config = dict(
    model='masked image model',
    dataset='photos of plants and fungi (iNaturalist)',
    train_examples=45211,
    horizontal_flip=True,
    inner_norm=False,
    num_experts=16,
    layers=16,
    optimizer='muon',
    adamw_lr_other_params=0.0024,
    max_grad_norm=1.0,
    max_steps=15600,
)
Rows from expert 9 of block 5, named by matrix and row number. Rows with one number belong to one neuron. Each number is 128 + 24 x the weight over its row's rms, rounded and kept within 0 to 255. All counts start at 0. After the name is the row's rms in percent of the matrix's.
# up: expert up (model.blocks.5.mlp.up, 16x96x192), inputs 0-95
# down: expert down (model.blocks.5.mlp.down, 16x192x96, transposed), outputs 0-95
up.32 086 [150 134 118 138 146 158  83 172 138 153 113 126 139 116 120 128 138 104  92 122 156 138 151 142 140 111 134 124 138 141  65 121 109 124 146 155 136 119 160 117 139 116 109 150  93 127 139  61 136 102 107 114  99 100 119 133 144 164 174 140 164 148 139 145 148  91 132 140 134 154  94 156 153 133 136 135 127 170 115 162  99 140 140 173 184 159 130  86  87 130 122 163 108  89 138 136]
down.32 088 [124 116 130 121 108 113 113 105 131 115 133 122 110 117 141 105 106  87  76  97 110 118 140 134 125 101 182 117  84 155  99 141 122 136 137 137 154 143 134 109 133 118 105 144 133 121 141 136 124 133 154 129 176 139 137  94 121 128 119 131 121 135  87 113  95 123 149 149 137 132  72 127 117 167 163  99 107  91 150 110 105 104 109 122 115 120 188 127 190 127 145 136 163 158 156 108]
up.33 111 [123 122  96 136 158 193 124 104 177 156  85 122 123  92 124 132 119 151  73 126 109 132 115 103 131 138 135 108 144 112 166 155  89 140 133 135 141 142 148 124 147 116 123 118 163 146 118  80 153 120 128 121 168 141 160  95 144  77 141 136 130 104 112 138  97 121  89 120 124 112  82 128 138 107  95 137 145  66 111 171 131  93 168 140 133 130 105 157 118 110 109 154 107 141 107 146]
down.33 110 [125 123 126 114 108 174 119 124 140 140 141 109 144 125 146 137 149 125  89 150 112 136 143 142 100 115 135  93 149 159  95  94  98  80 110 144  88 128 144 117 123 184  90 147 131 130 160 129 150 145 137 144 136 100 151 156 123 130 147 116 120 158 101 178  79 141 118 109  94 164  89 145 125 138 155 138 107 144 184 160 122 135 168 166 136 129 141 102 159 130 123 118 100 146 113 144]
up.34 101 [108 190  67  99 102 107 129 152 125 120 129 102 133 180  84 171  84  77  88 118 138 134 127 119 154  94 139 142 153  73 118 147 134 127 132  91 109 159 114 116 168 155 153 119  97 132 146 167 141 106 112 113 145 178  83 150 113 119  94 143  98 101 140 172 149 143 122 165 146 104 129 117 145 123 125  75 117 139 163 119 107 106 146 143 146 137  94 132 150 128 151 105 159 144 134 143]
down.34 099 [146 138 176 128 131 129 130 127 153 148 158 138 142 170 124 108 179 102 122 166 134 122 118 136 103 135  96 131 133 119 156 114 116 134 104 168 118 167 132 118 136 127  98  88 125 120 149 157 137  92 170 121 133 152 118  90 173 167 119 127 110 129 142 174 129  87  89 134 148 140 135 118 123 168 137 134  94 137 165 173 132 164 140 119 156 113 142 114 131 128 105 137 128 124 156  80]
up.35 087 [ 63 119 154 132 124 116 116  94 122 160 120  91 147 145 122 161 115 167 121 147 133 110 121 125 107 117 101 105 131 132 123 142 144 131 130 119 131 120 120  94  92 130 144 124 141 142 140 129 104 145 114 138 152  96  93 149 146  95 150 119 141 116  87 102 102 139  98 118  92 153 115 145 135 134 128 121  72 172 165 132 160 102 151 111 140 145 112 137 112 144 110 149 143  88 113 109]
down.35 089 [107 136 100 153 100 185 174 123 167 107 137 105 149  81 141 132 143 154 122  88 180 168 145 156 109 112 118 177  90 114 138  85 105  93  87  83 119 107 158 136 142 141 114 132 115 138  89 128 129 105 125 126 133 129 137 134 114 114 115 152 148 113 127 114 149 114 141 132 132 136 133  90 136 105 130 116 155  98  79 188 154  87 124 129 129 154 118 144 103 135 162 131 128 129 173 125]
up.36 092 [120  97 124 117 163 117 107 176 138 131 120 155 125 132 122 130 117 142  95 138 116 119 130 112 126 152 151 118 128 147 117 116 152 131 165 168 100 153  99 129 157 151  65 105 102  98 153 134 142 164 109  87 163 112 152 122 159  89 122 142 137 136 120 104 149 148 110 168 105 110 123 170 125 158 139 105 108 132 151 166 115 124 119 112 105 147 152 100 144 131 166 121  98 125 133 160]
down.36 097 [167  99 116 142 143 138 135  99 110 150 172 125 151 142 127 164  83 155 128 131 135 124  97  90 132 130 120 161 135 118 136 112 149 105 142 113 144 154 131 120 134 139 130 143 119 151 127 161 131 191 168  82 141 166 149 137 119 108 108 190 103 128 109 130 150  94 111 109 111 188 125 164 166 140 142 166 110 103 123 144 141 108 106 157 128 181 146 130 112 107 133 134  89 123  87 117]
up.37 103 [145 135  77 130  85 120 114 178 150 155 124 100  96 129 111 112 145 123  55  98 130 113 123 130 103 112 123 107 118 147 118 122 132 127 114 127 113 136 139 109  93 161 108 166 115 142  86 109 113 125 141 120  89 153 121 167 116 106  87 140 199 122  99 141 138 104 174  98 107 141 117 143 151 110 136 150 118 104 112 152 117 120 122 109 143 144 113 132 143 100  90  96 104 141 118 131]
down.37 103 [137 148 132 137 120 133 124 124 121 134 156 113 118  74 127 105 149 112 100 124 130 138 100 133 140 140 122 165 146 110 123 119 122 113 169 135  96 117 153 170 141 117 110 111 120 102 138 121 149 124 107 124 103  96 139 108 171 117 117 127 115 108 174 106  97 145  77 131 140 145 118 122  76  82 121 135 102 149 146 127 172 113 163 142 168 151 129 127 144 101 178 138 129 128 182 129]
up.38 118 [118  91 135 136 122 140 102 135 132 118 120 129 130 115 135 111 137 101 132 140 126 127 153 201 124 107 127 137 102  61 151  63 153 137 140 151  85 132  92 129 121 142 127 157 131 110 113  93  99 106  70 172 107 107 140 151  99 132 121 113 186 136 155 151 131 119 141 106 134 134 133 148 118  89 187 146 126 109 156 160 116 166 146 124 141 150  99 132 112 107 125 139 132 166 127 138]
down.38 115 [105  87 150  95  95  84 155 138 164 110 143 142 143 107 157 122 137 141 164 162 137 140 117 142 102 153 160 153 102 129 114 116 131 125 136 149 146 109 137 126 113 113 134 152 137 126 135 137 122 121  99 185 111 115 130 102  96 147  86 137 147  99 107 123 142 128 104 136 148 149 129 136 157 140 147 124  83 132 125 116 127  41  87 121 129 135 108 122 141 126 158 129 158 124 157 140]
up.39 088 [106  99 171 183 143 151 140 110 129 145 137  91  89 107 123 157 111 119 135 103  88  95 152 179 128 140 100  93 129  48 137 141 116 130 131 153 115 168 125 153 160 136 100 142 149 119 114 152 143 131 128 152 130 122 126 111 154 174 154 134  80 141 145 122 126 157 147 117 136 110 135 119 117 124  89 106 126 112 152 144 129 128 120 135 144 124 100 107 113 127  83  97 164 133 111 149]
down.39 098 [128 161 152  89 105 141 110 137 113 136 101 137 170 104 139 134 117 138 111 124 154 168 163 145 117 117 178 160  73 105  91 188 137  94 151 129  63 118 115 121 124 140 149 147 111 116 138 108 144 128 129 105 131 102 132 119 129  97 144 136 143 166 137 116 104 120 104 126  78 151 173 142 113 144 168 123  78 136 113 182 150 135 155 149 123 153 145 149 141 125 144 118 137 132 115 134]
up.40 089 [127 189 110 122 101  90 155 142 145 124 119 126 120 123 150 121 128  99 155 135 146 130 135 158 138  93 108 112 107 153 122 135 144 118 129 137  97 179 128 154 168 120 106 116 137 136 139 129 181  98  98 136  84 134 121 108 181 146  93 153 141 114 108 106 126 136 100 114 119 136 127 142  85 137 110  89 126 132 135 105  94  84 136 132 146 157 163 168 129 165  99 138  94 102 142 104]
down.40 101 [127 116 137 151 145 138 158 166 176 114 156  90 104 155 144 114 156 101  89 126 149 151 118 150 119 168 141 110 115 126 151 123 177 170 110 126  89 143  71 100 116 150 113 137 110 160 131  99 115 146 142  86 178 138 179 126  82 127 134 150 129 129 154  92 126 120 133 137 153 124 120 126 168 118 107 150 148 159  94 136 164 185 126 122 128 116 109 143 113 126 127  97 151 124 164 102]
up.41 098 [138 157 114 203 162 128  99 136 129 105 141 120 110 134 126 141 140 122 111 165 161 127 105  99 103 156 119  74 136 109 105 102 119  96 142 124  93 121 139 138 120 170 161 143 171 118 129 142 123 105 125  92 132  94  99 120 111  99 116 126 124 107 155 104 130 147 173 129 142  94 151 103 101 135 123 150 122 120 161  97 122 118 158 118 126 149 142 117 146 157 112 175 102 109 124 155]
down.41 096 [133 153 141 149 173  74  92 122 101 134 110 147 161  85 117 120 108 142  63 127 113 155 144 114 156 136  83 125 138 140  99 139 107 109 121 121 117 140 128 165  90 102 116 142 127 145 109 116 123 118 125 117 156 158 143 155 133 101 120 141 119 173 126 105  96  94 129 132 130  83 120 118 128 123  58 136 150 159 108 150 127  82 122 162 159 176 115 145 183 104 143 110 113 159  89 116]
up.42 094 [130 174 140 119 137 148 153 114 117 114 156 119 119 106 116 146 151 124  77 115 112 115 122 126 121 128 114 109 128 141 118 134 112 102 127 113 130 128 109  76 127 131 141  87 111 155  97  97 125 145  93 124 161 144 115 103 110 154  70 135 172 140 126 135 132 127 120 135 180 139 130 152 123 123 112 146 119 116 181 158 159 133 122 143  95 128 126 143 124 153 125 121 138 101 149  85]
down.42 102 [110 136 114  85 111 130 146  92  87 146 112 128  80 116 130  99 131 100 102 112 103 143 126 117 104 167 177  86  92 126 129 138 159 117 134 120 139 108 174 121 137 151 125 115 174 163  93 134 142 155 137 160 135 159 147 136 192 121 124 177  79 140 130 164 141 104  98 101 136 108 159 116 154 156 118 125 105 109 118 112 175 139 119 123 103 103 124 164 124 124 128 159 137  85 125 145]
up.43 098 [126 114 121 119 130  84 112  98 141  95 120 130 109 143 124 138 148 135 122 128 156 110 115 120 100 118 160 108 101 171 119 138 130 114 137 167 116 114 109 117 106 147 145  79 113 119 102 153 127 149 104 132  78 179 151 141 159 136 123 144 138 127 123 203 104 101 122 105 132 145 135 102 135  89 133 140  93 150  93 105 135 110 116  90  92 133 105  83 141 179 112 115 100  91 163 127]
down.43 100 [114 169 144  82  72 120 175 130  92 146  94 124 131 118 139 145  85  99 116  78 135 141 133 154 113 140 148 100 135 115 147 128  84 184 139 133 128 110 113 138 135 110 134 118 159 141 120 108 134 101 151 130 140 172 176 127 170 121 151 100 141 125 174 100 119 154 142 145 106 152 183 157  92 127 142 108 116  72 195 131 106 134 124 136 162 117 125 118 135  93 118 120 156 100 147 103]
up.44 105 [128 129 149 100 110 173 112 124  97 112  98 144 118 120 122 144 137 124 134 120 134 132  96  75 104 113 144 110 190 121 103 110 121 147 138 128 119 104 133 131 172 133 139 100 160 141 117  94 128 141  86 104 131 171 106 149  98  97 132 106 152  72 107 166 116 119 127 143 154 132 132 127 135 126 141 115  91 100 147 148  82 130 128 160 147 128 153 103 111 119 106 133 110  83 102 147]
down.44 113 [154 116  96 128 107 116 116 111 136 144 149 129 167 198 142 138 128 143 117 100  92  93 109 121 131 123 150 141 138 128 142 100 121  79 122  86 184 123  97 114 121 102 110 164 137 133  93 151 107 156 109 115 137 143  99 121 114 111 149 147 102  93  94 156 144 140 150 110  91 125 139 152 103 140 178 124 144 166 175 127  98  98 147 122 125 134 135 147 142 165 144  94 176  98 133 161]
up.45 087 [ 69 128 147 149 105 158 103 137 115 139 118 139  95 155 151 116 119 136 132 159  94 103  99 184 141 136 124 120 134 167 127 165 164 153 170 150 105 142 138 140 101 123 163 127 119 148  99  80 102 136 124 118 113 106 126 130 103  79  99 147 107 148  96 194 144 164 111 132 145  95 147 127 137 145 143 125 125 136  92  69 121 106  74 113 120 129  75 138 150 149 121 138 123 139 116 110]
down.45 092 [140 187  80 126 126 102 161 158 147 150 143 149 157 169  95 120 130 145 149 130 139 132 134 128 149 117 102 136 157 100 155 148 134 157  85 110 109 136 100 128 122 120 165 130 146 133 127 164 122  92  60  86 129 140 126 116 115 128 107 105 151 147 116 129 124 133 157 161 118 134 113 126 150 101 129 119 140 118 148 129 155  87 112 147 144 143  84 151 114  86 120 129 148 120 117 162]
up.46 090 [144 137 124 163 166  99 112  81 111 130 138 113 104 124 107 149 174 135 113 163 129 118 142 140 111 119 111 157 163 117 114 131 126 134 117  88 129  98 110 104 147 105 118 101 133 117 160 179 145 113 119 156 101 136  93 113 120 125 163 101 158 140 133  98 122 183 175  91 103 118 185 133 123  85 136  74 133 138 130 139 113  88 102 155 109 109 129 154 160 124 151 158 155  85 135 135]
down.46 082 [134 132 154 115 110  98  86 138 101 154 149 142 129 122 115  98  97  97 119  95 142 151 130 121 179 123 150 146 128 139 172 107 128 150 138  96 115 126 137 157  96 120 141 130 147 138 120 133 134 155 130 110 127 142 129 112 112 129 116 142 140 116 134 165 138 103  91 141 177 156 107 150 151 164 103 163 130 102 121 125 146 106 115 131 162 167 101 117  92 123  90 108 167 137 126 102]
up.47 118 [128 121 145 133 103 144 144 117 144 171 148 140 115 134 169 108 127 113 116 113  73 143 109 125 101 139 124 131 102 119 168 140 126 136 135 162 114 146 111 144  71 104 123 123 155 165 155 112 131 120 118 115 111  99 164 141 121  88 126  80 104 152 103 109 145 115 130 120 115 111 116 186 171 158 124 123  90 143 118  94 131 115 106 123 140 124 131 105 132 107 141 110 151 135 151 144]
down.47 131 [ 95 103 108 132 144 178 119 123 124 151 116 134 172 149  97 143 129 140 126 139 117 174 187 121 136 133 133 147 118 141 149 158 153 111 126 147 147  89 158 171 130 107 129 157 121 136 111 166 120 120 130  84 146  97 140 136  80 111 147 111 116  56  81 118 121 173 100 114 137 108 138  85 150 118 110 125 187 135 112 120 170 130 106 128 119 123 107 156 116 128 125 111 152 139 167 118]
up.48 099 [116 149 145 122  99 135 182 146 116 109 149 108 133 114 155  79 144 120 164 131 107  93 137 143 149 101 139 116 145  99 126 152 141 142 164 104 107 156 104 124 113  65 103  98 127 193 148 115 173 144 129 126 133 119 139 137 161 113 142 112 139 112 124 117 105 163 147 137 126 132 105  88 111 124 128 152 147 108  79  93 133 105 109 143 137  91 115 133 109 116 163 129  91 114 133 104]
down.48 098 [123 117 140 108 103 114 121 117 142 171 127 117 103 164 125 115 171 113  97 127 138  78 121 113 113 155 153 101 171 113 147 136 147 113 119  82 115 133 130  73 113 171  94 167 139 102 137 138 120 110 118 119 140 135 101 144 121 145 118 116 122 120 120 165 123 161 157 157  70 127  88 143 136 114 155 158 178 116 181 136 107 143 130 146 180 112 109 131 147 150 112 140 100 134 135 136]
up.49 088 [147 127  98 102 112 135 114 131  88 119 106  75 110 178 135 135 184 149 142 108 124 111 120 147 116 155 147 145 117 147 119 186 142 100 111 138 143 142  94 124 129 128 154 100 137 141 103 157 125 160 133 168  99 136 176 127 133 186 114 113 132 131 109 125 154 125 141 112 113 136 152 129 136 134 110  90 121 126 147  95 130 125 143 119  91  79 131 118  97 145  90 132 148 113 140 143]
down.49 095 [140 134 116  87  96 114 119 123 154 131 127 121 149  92 150 101 148 133  83 111 116 128 100 118 134 137 149 106 197 141 181 139 138 135  97 122 134 118 140 148 116 115 152 117 189 168 102 121 163 110 119  82 127 148 128 132 135 111 116 137 110 108 117 152 116 168 137 127 124 153 170 146  82 132 164 145 108 122 124 158 129 124 143 153 120 138 140  80 128 158 141 142  78 138 153 113]
up.50 091 [150 129 158 159 102  95 121 133 142 130 136 133 120 138 130 114 125 149 138 137 115 151 104 125  94 111 123 111 190 115 149 151 126 109 148 115 137 120 102 103 113  79  93 117 102 134  80 104 115 149 116 132 112  79 113 154 111 119 133 119 162 132 153 121  94 136 201 165 142 116 142 135 125 103 165 158  72 118 105 106 143 110 110 118 114 117 101 103 109 100 112 137 114 102 139 142]
down.50 090 [ 92  86 126 149 153  97 143 131 125 148  96 119 148 152  90  92 154 130 134 128 146 167 107 132 145 146 155 132 131 130 147 163 130  92 139 125 114 132 142 107 171 139 181 139 162 120 125 152 101 104 101 131 116 116 149 141 145 161 101 152 111  99 163 113 136 160  88 155 127 134 119 122 103 142 126 129 133 149  90 117 160 125  90 160 132 177 149 155  74  59 127 117 173 114 107  67]
up.51 097 [117 140  98  86 135 161  82 133 181 134 115 112 144 177 151 133 161 142 102 115 111 163 116 163 125 126 153 133 149 135 133 148 122 143 102 116  96 145 115 142 148 137 159 138 129  92 152 116 113 123 148 135 116 147 162 174  97 137 120 115 132 166 136 158 160 100 161 126 133 126 105 128  87 150 120 105 134  98 108 143  86 215 122 134 118 135  73 137 152 133 162 123 124 171 144 107]
down.51 093 [108 136 119 162 173  82 132 128 103 125 144 140 117 103  87 148  85 127 160 144 114 146 143 131 136 136 147 134 130 135  74  97  72 134 133 164 121 131 115 101 123 135  96 155 142 113 113 153 173 175 134 145 148 144 126 106  99 120 144 134 128  93 118 124  80  78 115 139 152 107 114 162 105 132 125 144 127 117 112 129 146  85 124 123 142 125 152 118 107 129 105 122 142 131 118 163]
up.52 100 [107 144 118 109 166 110 146 142 106 117 146 159 125 147 158 107 141 106 115 125 143 116 105 132 106 165 135 122 103 119 146 140 141 155 139 170 154 146 137 103 148 124 141 121 121 131  84  95 147 128  85 105 124  89 177 122 142  99 157 109 131 109 141 142 103 126 175 133  96 156 113 140 106 137 143 153 101 111 109  83 153 100  78 150  88 148 114 117 142 116 124 121 141 138 131 128]
down.52 094 [ 86 123 121 119  90 122 157 146 131 105  84 115 153 113 158 133 118 105 133 149 107 138 150 142 155 167 103 122 118 138 110 146 157 164 137 126 109 112 111 181 154 200  98 139 131 111 122 134 139 154 130 110 136 114 158 151 124 111 125 159 150 101 110  77 118 171  98 151 126 131 123  98 160  84 157 143 158 150  84 117 109 129 117 134 155 135  90 142 134 126 131 109 118 107 129 128]
up.53 096 [144 131 128 117 140 122 129 130 114 100 159 143  93 145 133 121  96 120 126 110 104 152 136  85 134 147 144 124 125 117 119 107 164 153 184 125 115 157  75 120 125 104 142 153 108 194  70 135 135  81 122 111 120 139 129 128 153 135 142 134 131 129 130 112 147 164 151 177 125  62 108  89 117  87 153 107 157  82 120 110  98 130 121 135 153 109 117 142 159 171 110 111 112  89 121  93]
down.53 100 [ 97 156 140 108 124 124  85 123 126 149 106 105 175 173 127 123 141 105 133 132 159 150 116 169  87 120 112 127 148 121 116 166 126 130  99 100 151 113 129 155 128 110 195 152 155 112 139 129 135 122  99 134 120 147 127 164 140 117  95  99 119 143 122 154 152 120 110 136 119 139 129 130 153 141 128 100 143 149 139 138 102 128 143 126 137 146  98 172 117  90  82 151 125 121 186 148]
up.54 091 [157 157 138  96 130 142 115 118 104 100 163 160 144 144 103 138 159 133 133 162 115 147  90 108 101 120 187 118 113 142 141 109 122 124 113 169 135 112 134 120 124 141 135 139 126 104 113 102  91 135 139 114  89 137 175 136 162 128 150 141 145 146 128 128  95 143 112 137 136 118 105 119  69 118 127 151 101 118 109 124 115 106 122 150 170 113 176  96 106 161  87 162 139 109 150 132]
down.54 098 [117 137  90 148 127 105 123 119 111 113 110 118 166  90 132 159  60 143 136  98 100 136 169 114 120 161  79 136 105  95  96 156 148 126  96 109 164 124  99 169 136 111 103 141 138 157  96 108 153 166 128  90 128 187 165  94  84 151 136 107 128 112 141 124 134 128 126 139  99 152 155 148 116 155 108 104 105 121 114  91 127  99 170 109 112 167 134 171 144 128 133  79 139 128 100 118]
up.55 095 [ 93 116 131 109 119 106 124 131 110  91 186 135 114 105 136 108 126 126 157 118 109 146 151 120 120 136 120 142  91 144 112 130  89 101 138 174 105 118 164  89 145  97 122 100  97 101 138 150  97 124 114 133 144  89 146 137 119 132 138 136 114 122 114 115 120 144 109 136 123 167 113 170 133 123 132 128 119 165 111  93 152 167 124 112 124 126 121 191  71 122 143 102 160 126 131 130]
down.55 085 [148 133 152 159  90 156 150 147 131 127  95 137 149 128 146 160 122 156 121 139 106 122 141 116 119 151 150 160 131 153 151 145 129 147 152 107 156 111 174 160  90 130 141 165 137 109 138 133 138 162 152 142 117  98 141  79 130 159 170 145 129  98 151 119 150 134 118  99 124  98 172 100 140  99 138 140 164 132 127 108 102  87  65 140 104 139 163  79 221 141 166  91 103 135 122 162]
up.56 107 [ 79 105 180 138 126 116 133 153 110 156 110 114  96 159 111 131 113 137 129 147 138 124 162 129 149 144 108  95 137 123 117 131  92 141 103 136 145 115 126 146 151 177  99 112 122 123  91  90 105 130 120 157 120 130 151 111  96 108  89 103 112 140 137 124 105 142 100 123 157 121 137 155 117 180 111 112 135 146  94 148 114 170  83 157 130 130  90  68 114 166 149 106 172 117 153 110]
down.56 095 [121 113 120 169 126 111 146 109 106 140  95 143  97 117 143 124 129 110 115 129 105 152 117 163 129 151 123 108  90 106 107 161 120 136 129 135 101 127 161 108 128 203 133 177 107 134  71 122 136 157 122 135 135 150 173 112 152 121 129 162 107 147 138 106 135  96 117 127  87 136 122  97 140 112  77 114 111 144 123 163 136 110 138 124 128 131 141 199  83  78 170 106 177 110 125 127]
up.57 088 [130 106 127 109 100 162 132 144 126 105 172 128  96 187 123 173 161 156  67 135 106 143 146  93 126 127 140 118 175 119  88 125 114 123  99 109 103 139 134 159 159  94 138  88 108 154  92 123 129  96 128  87 177 203 139 147 126 128 140 130  50 118 112  98 140 139 147 134 124 126 144 134 131 101  87 134  93 106  95 115 136 133 159 152 100 129 116 156 125 148  89 122 150  88 151 156]
down.57 093 [138 197 142 143 114 130  99 168 132 126 102 127 168 126 102 132 133 106  74 128 119 140  77 168 125  69 103 142  93 129 135 135 138 141 127 111 119 100 111 150 141 118 161 124 113  85 107 128 116 124 154 106  99 141 121 158 133 141 150 163 157 175 165 127 133 119 149 140 114  87 115 145 101 126 144 141 163 101 152 151 107 145 147 148 170 127 125 141 152 118 114 159  79 111  94  98]
up.58 092 [132 148 105 141 123  85 156 119 121  91  89  84 102 121 103 118 148 135  91 118 124  87 138 158 126 127 137 107 147 165  72 151  95 115 138  91 145 129 113 113 112 164 140 100 128 116 166 133 145 145 148  92 139 178 129 141 123 120 143 106 125 137 151 109 119  77 101 123 139 131 183 106 137  84 119 194 151 143 155 116 153 122 127 121  81 123 124 135  99 134 133 134 167 139 133 130]
down.58 095 [125 185 144 115 143 156 159 115 141 119 149 152  71  73 155 113 142 137 110 125 120 142 134 109 125 135 151 158 126 104 114 135 150 161 119 143 124 147 103 141 113 150 174  81 146 100 113 158 124 110  98 131 125 115 109 123 164 185 138 156  93 131 136 117 134 167 145 110 119 142 148  94 100 115 122 160 133  92 119 162 150 167  91 129 125 145 154  97 162 155 129 130 131 122 152 151]
up.59 122 [187 138  95  83  79 132 140 128 138 129 105 114 126 135 144 108 118 128 102 163 145 142 159 117 149  87 125 151 140  82 102 128 115 122 126 161  92 150 130 153 195 154 136 102 126 125 135 112 120 143 113 164 103 145 135 146 121 124 127 118  94 150 108 147 150  98 143 120 158 153 129 147  86 140 118 139 110 110 114 143 141 213 105 155 129 109 111  93 121 137 128  71  97 104 129 123]
down.59 115 [136 129 120 142 177  94 158 136 139 151 134 136 110 114 154 143 148 136  94 147  90 120  76 129 107 101 130 112  94 136 126 134 122  88 129 104 134  98 138  92 120 158 136 163 162 125 127 106 108 126 134  95 128  96 179 118 125 155 151 145 119 136 105  61 159 108 166 129  96 133 108 162 131 145 136 152 121  98 108 117  97 150 132 158 135 100 169 109 125 118 163  90  96 132 142 113]
up.60 122 [152 116 118 181 135 121 119 110 151 149 152 115  92 128 153 133  89 121 109 108 136 105 124  95  92 141 130 108 110 161  78 166 146 118 177 176 117 108 140 115 135 133 145 122 151 137 159 157 104  95 132 109 156  95 131  99 125 121 134 135  92 114 134 106 132 124 123 128 116 115 110 115 116 107 116 131 117 139 121 111 123 156 127 147 130 141 121 118 155  75 149 119 127 129 122 120]
down.60 100 [ 96 132 179 135 119 132 111 118  75 153 130 112 134 119 136 117 128 109 102 104 158 130 114 130 101 135 146  95 143 145 165  96 131 143 174 196 115  84 101 159 138 130  82 172  93 114 121 128 162 113 126 127 116 120 152 121 154 145 145 132  79 170  80 140 114  84 145 113 134 141 155 141 176 129 150 144 119 158 147 121 115 136 115  97 169 123 136 107 165 156  94 121 164 106  79 164]
up.61 086 [134 116  92 112 169 166  95 111 133 128 136  93 159 160 144 134 161 145  91 125 167 114 143 124 125 125 128 118 141 130  90 147 103 118 127 126 172 101 140  98 136 121 154 178 114 169 125 101  76 120 151 143  99 163 158 142 137 129 148 124  89 137 138 127 138 138 139 139 121 121 120  93 149 122 139 146 138 141 183 104 130 135 141 136 156 145 130  90 123 162 128 133  57  88 110 140]
down.61 084 [125 151 122 115 119  92 130 113 122 122 166 179 117  69  92 113 106 109 173 147 108 117 116 105 148 133 123 113 136 120 113 111 127 140 110 114 121 117 153 138 128 149 136  91 151 101 140 165 147 129 120 120 101 118 108 138  76 123 113 119 159 154 119 151 170  99 144 136 127  92 112 102 161 182 126 152 134  82  88  98  68 146 131 141 168 157 160 145 102 105 116 106 124 176 165 114]
up.62 087 [ 94 164 137 120 151 112 126 148  91  98 151  95 118 142 126 123 141 124 172 132 121  73 109 134 123  95 112 146 101 142 102 115 133 138 115  89 121 161 142 138 130 171 145  94 158  92 140 130 150 154 104 110  95 153 115 164 123 125 137 142 145 141 156 121 137 167  95 130 128 114 111 152 140 128 137 138 121 115 137 121 154 137 133 135 118 119  99 103 131 101 126 108 140 121 123 136]
down.62 095 [ 92 185 161 144 156 154 154 125 115 137 135 127 109 120 104 136 161 110  88 160 124 106 119 125 119 150 120 101 162 135 122 177 185 133 129 161 136 153 165 161 126 182 102 102 134 130 105  90 115 144 110 163 151 105 126  98 169 102 133 120 122 116 171 130 126 140 129 135 100 188 169 143 103 136  74 129 137  99 139 117 188 140 108 145 115 108 132 119 133 114 148 131 135 130 153 113]
up.63 117 [111 121 127 153 139 108 120 150 130 162 137 172 130 128  95 107 135 114 102 113 157  98 144 132 109  92  94 123 127  75 141 132 132 108 154  65 146  88  85  78  81 152 109 130 122 168 117 148 111 142 120 155 143 139 125 121 104 131 117 128 140 113 147 135 144 155 127 135 126 129 139 105 115 106 112 128 122  89 169  81 119 112  95 158  98  75 113 125 101 115  74 169 123 178 103 117]
down.63 107 [131 159 126 130 142 126 103 126 162 166 122 122  88  88 134 110 136 129 130 175 142 172 116  95 115 128 126 146 129 121 100  97 117 160 111 118 126  51 114 142 120 103 133 116 158 121 161 126 133 127 153 152 159 157 126 118 133 164 140 109 191 139 169 117  97 108  76 114 173 127  99 136  83 151 134 142 126 118  97 154 156  88 158 114 111 120 119 148 125 121 127 101 143 118 102 122]
up.64 091 [152 137  78  99 114 113 118 135 157 153 110 134 151 169 108 156 133 133 146 151 139 154 144 110  96 105 144 112 103 138 137 122 122  65 136 132 160 126 138 163 136 128 131 155 104 120 110 149 160 140  87 164  85 105 169 150 156 127 127 119 182 123 129 124 152 145 130 120 112  91 137 147  95 199  97 180 140 133 130 136 138 179  88 124 128 124 112 149 101 133 119 158 138 147 129 114]
down.64 090 [ 90 104 115 146 143  52 125 157 113 124 139 124 131  74 105 119 155 130 105  88 134 137 129 132 139 138 112 124 115 161 113  95  79 165 103  84 111 141 125 143 123 120  94  81 108 108 106 113 124 142 136 127 119 154 192 123 110  89 129 115 104 115 156  70 111 124 121 103 134 159 113 126 119  97 102 115 132 120  89 138  75  74 142  86 138 118 130 151  97 158 118 119 136 136 134 141]
up.65 089 [148 159 125  83  97 149 142 121 143 143 133 108 130 123 138 110 149 164 102 135 126 125 124 120 119 141 116  94 119 130 157  80 120 113 132 145 102 112 153 105  79 113 129  92 114 122 151 150 129 127 159  99  56  95 102 162 185 141 146 152 140 114 119 108 156 115 130  88 153 120 127 151 134 170  95 152  89 150 123 182 163 134 115 131 132  92 113 141 113 128  87 111 131  97 146 133]
down.65 091 [ 74 115 109 126 149 154 117  92 148 145 138 147 141 115 146 122 149 137 128 116 103 115 140 121 117 137 145 136  86 126 112 170 122  92 114 134 140 150 126 165 105 128 148 143 124  85 151 146 129 128 103 147 157 130 153 129 117 121 144 138  85 148 135 105  94  92 127 139 111 122 159 119 137 122 113 149 163  97 114 103 135 151 120 135 108 176  72  86 137 175 163 129 120 108 162 126]
up.66 088 [110 133 112 171 103 121 104 135 141 157 132 105 104 137 144 110 113 113 135 139 181 128 165  76 105  86 130  94  92 151  88 128 108  94 129 124 144 120  99 179 143 152 154 143 147 111 109 135 124 115 150 142 174 116  77 142 118 125 112 123 140 121 124 195  98 163 114 147 122 110 124 175 126 104 145 156 110 137 182 116 106 153 138 147 113 117 102  63 124 137 123 123 126 154 108 111]
down.66 093 [141 110 127 188 124 105 132 127 140 145 123 150 118 131  82 108 123 145 114 150 101 121  97 115 135 154 140 152  93 110 152 149 128 125 178 105 137 167 126 115 107 132 155 111 129 133 163 120 184 126 125 148 106 135 121  94 137  82  94 148 101 178 173  85 143 132 135 112 126 140 154  85 119 158 107 138 133 120 111  79 102 132 143 121 124 125 155 144  71 112 111 177 118 177 126 166]
up.67 108 [140 130 115 125 112 120 138 158 123 147 126  95 160 160 111 118 118 125 153 186 146 122 141 135 158 136 148 134 117 105 200 135 124 132 124 160 104 105 112 113 145 131 124 137 130 153 130 128 105 132 135 158 120 129 140 128  68 114 103 122 119 151 126 216 133 128 141 135 142 172 121 153 125  79 125 125 105 135  83 103 103 133 140 130  65 157  92 132 161 141 131  86 131 128  97 112]
down.67 107 [149  84 111  99 112 113 142 127 171 127 125 151 137 122 166 171  90 135 150 127 137 137 147 136 126 141 157 105 139 154 159 102 109 131 113 154  49 139 132 154 144 128  96 114 122 150 118 108 116  98 107 162 114 119 135 116 118 117  94 110 124 125 103 122 165  81 122 119 130 131  82 153 148 104 126 113 118 118 129  94  90 131 129 111 119 118 117 125 102 128 108 131 126 167  84 166]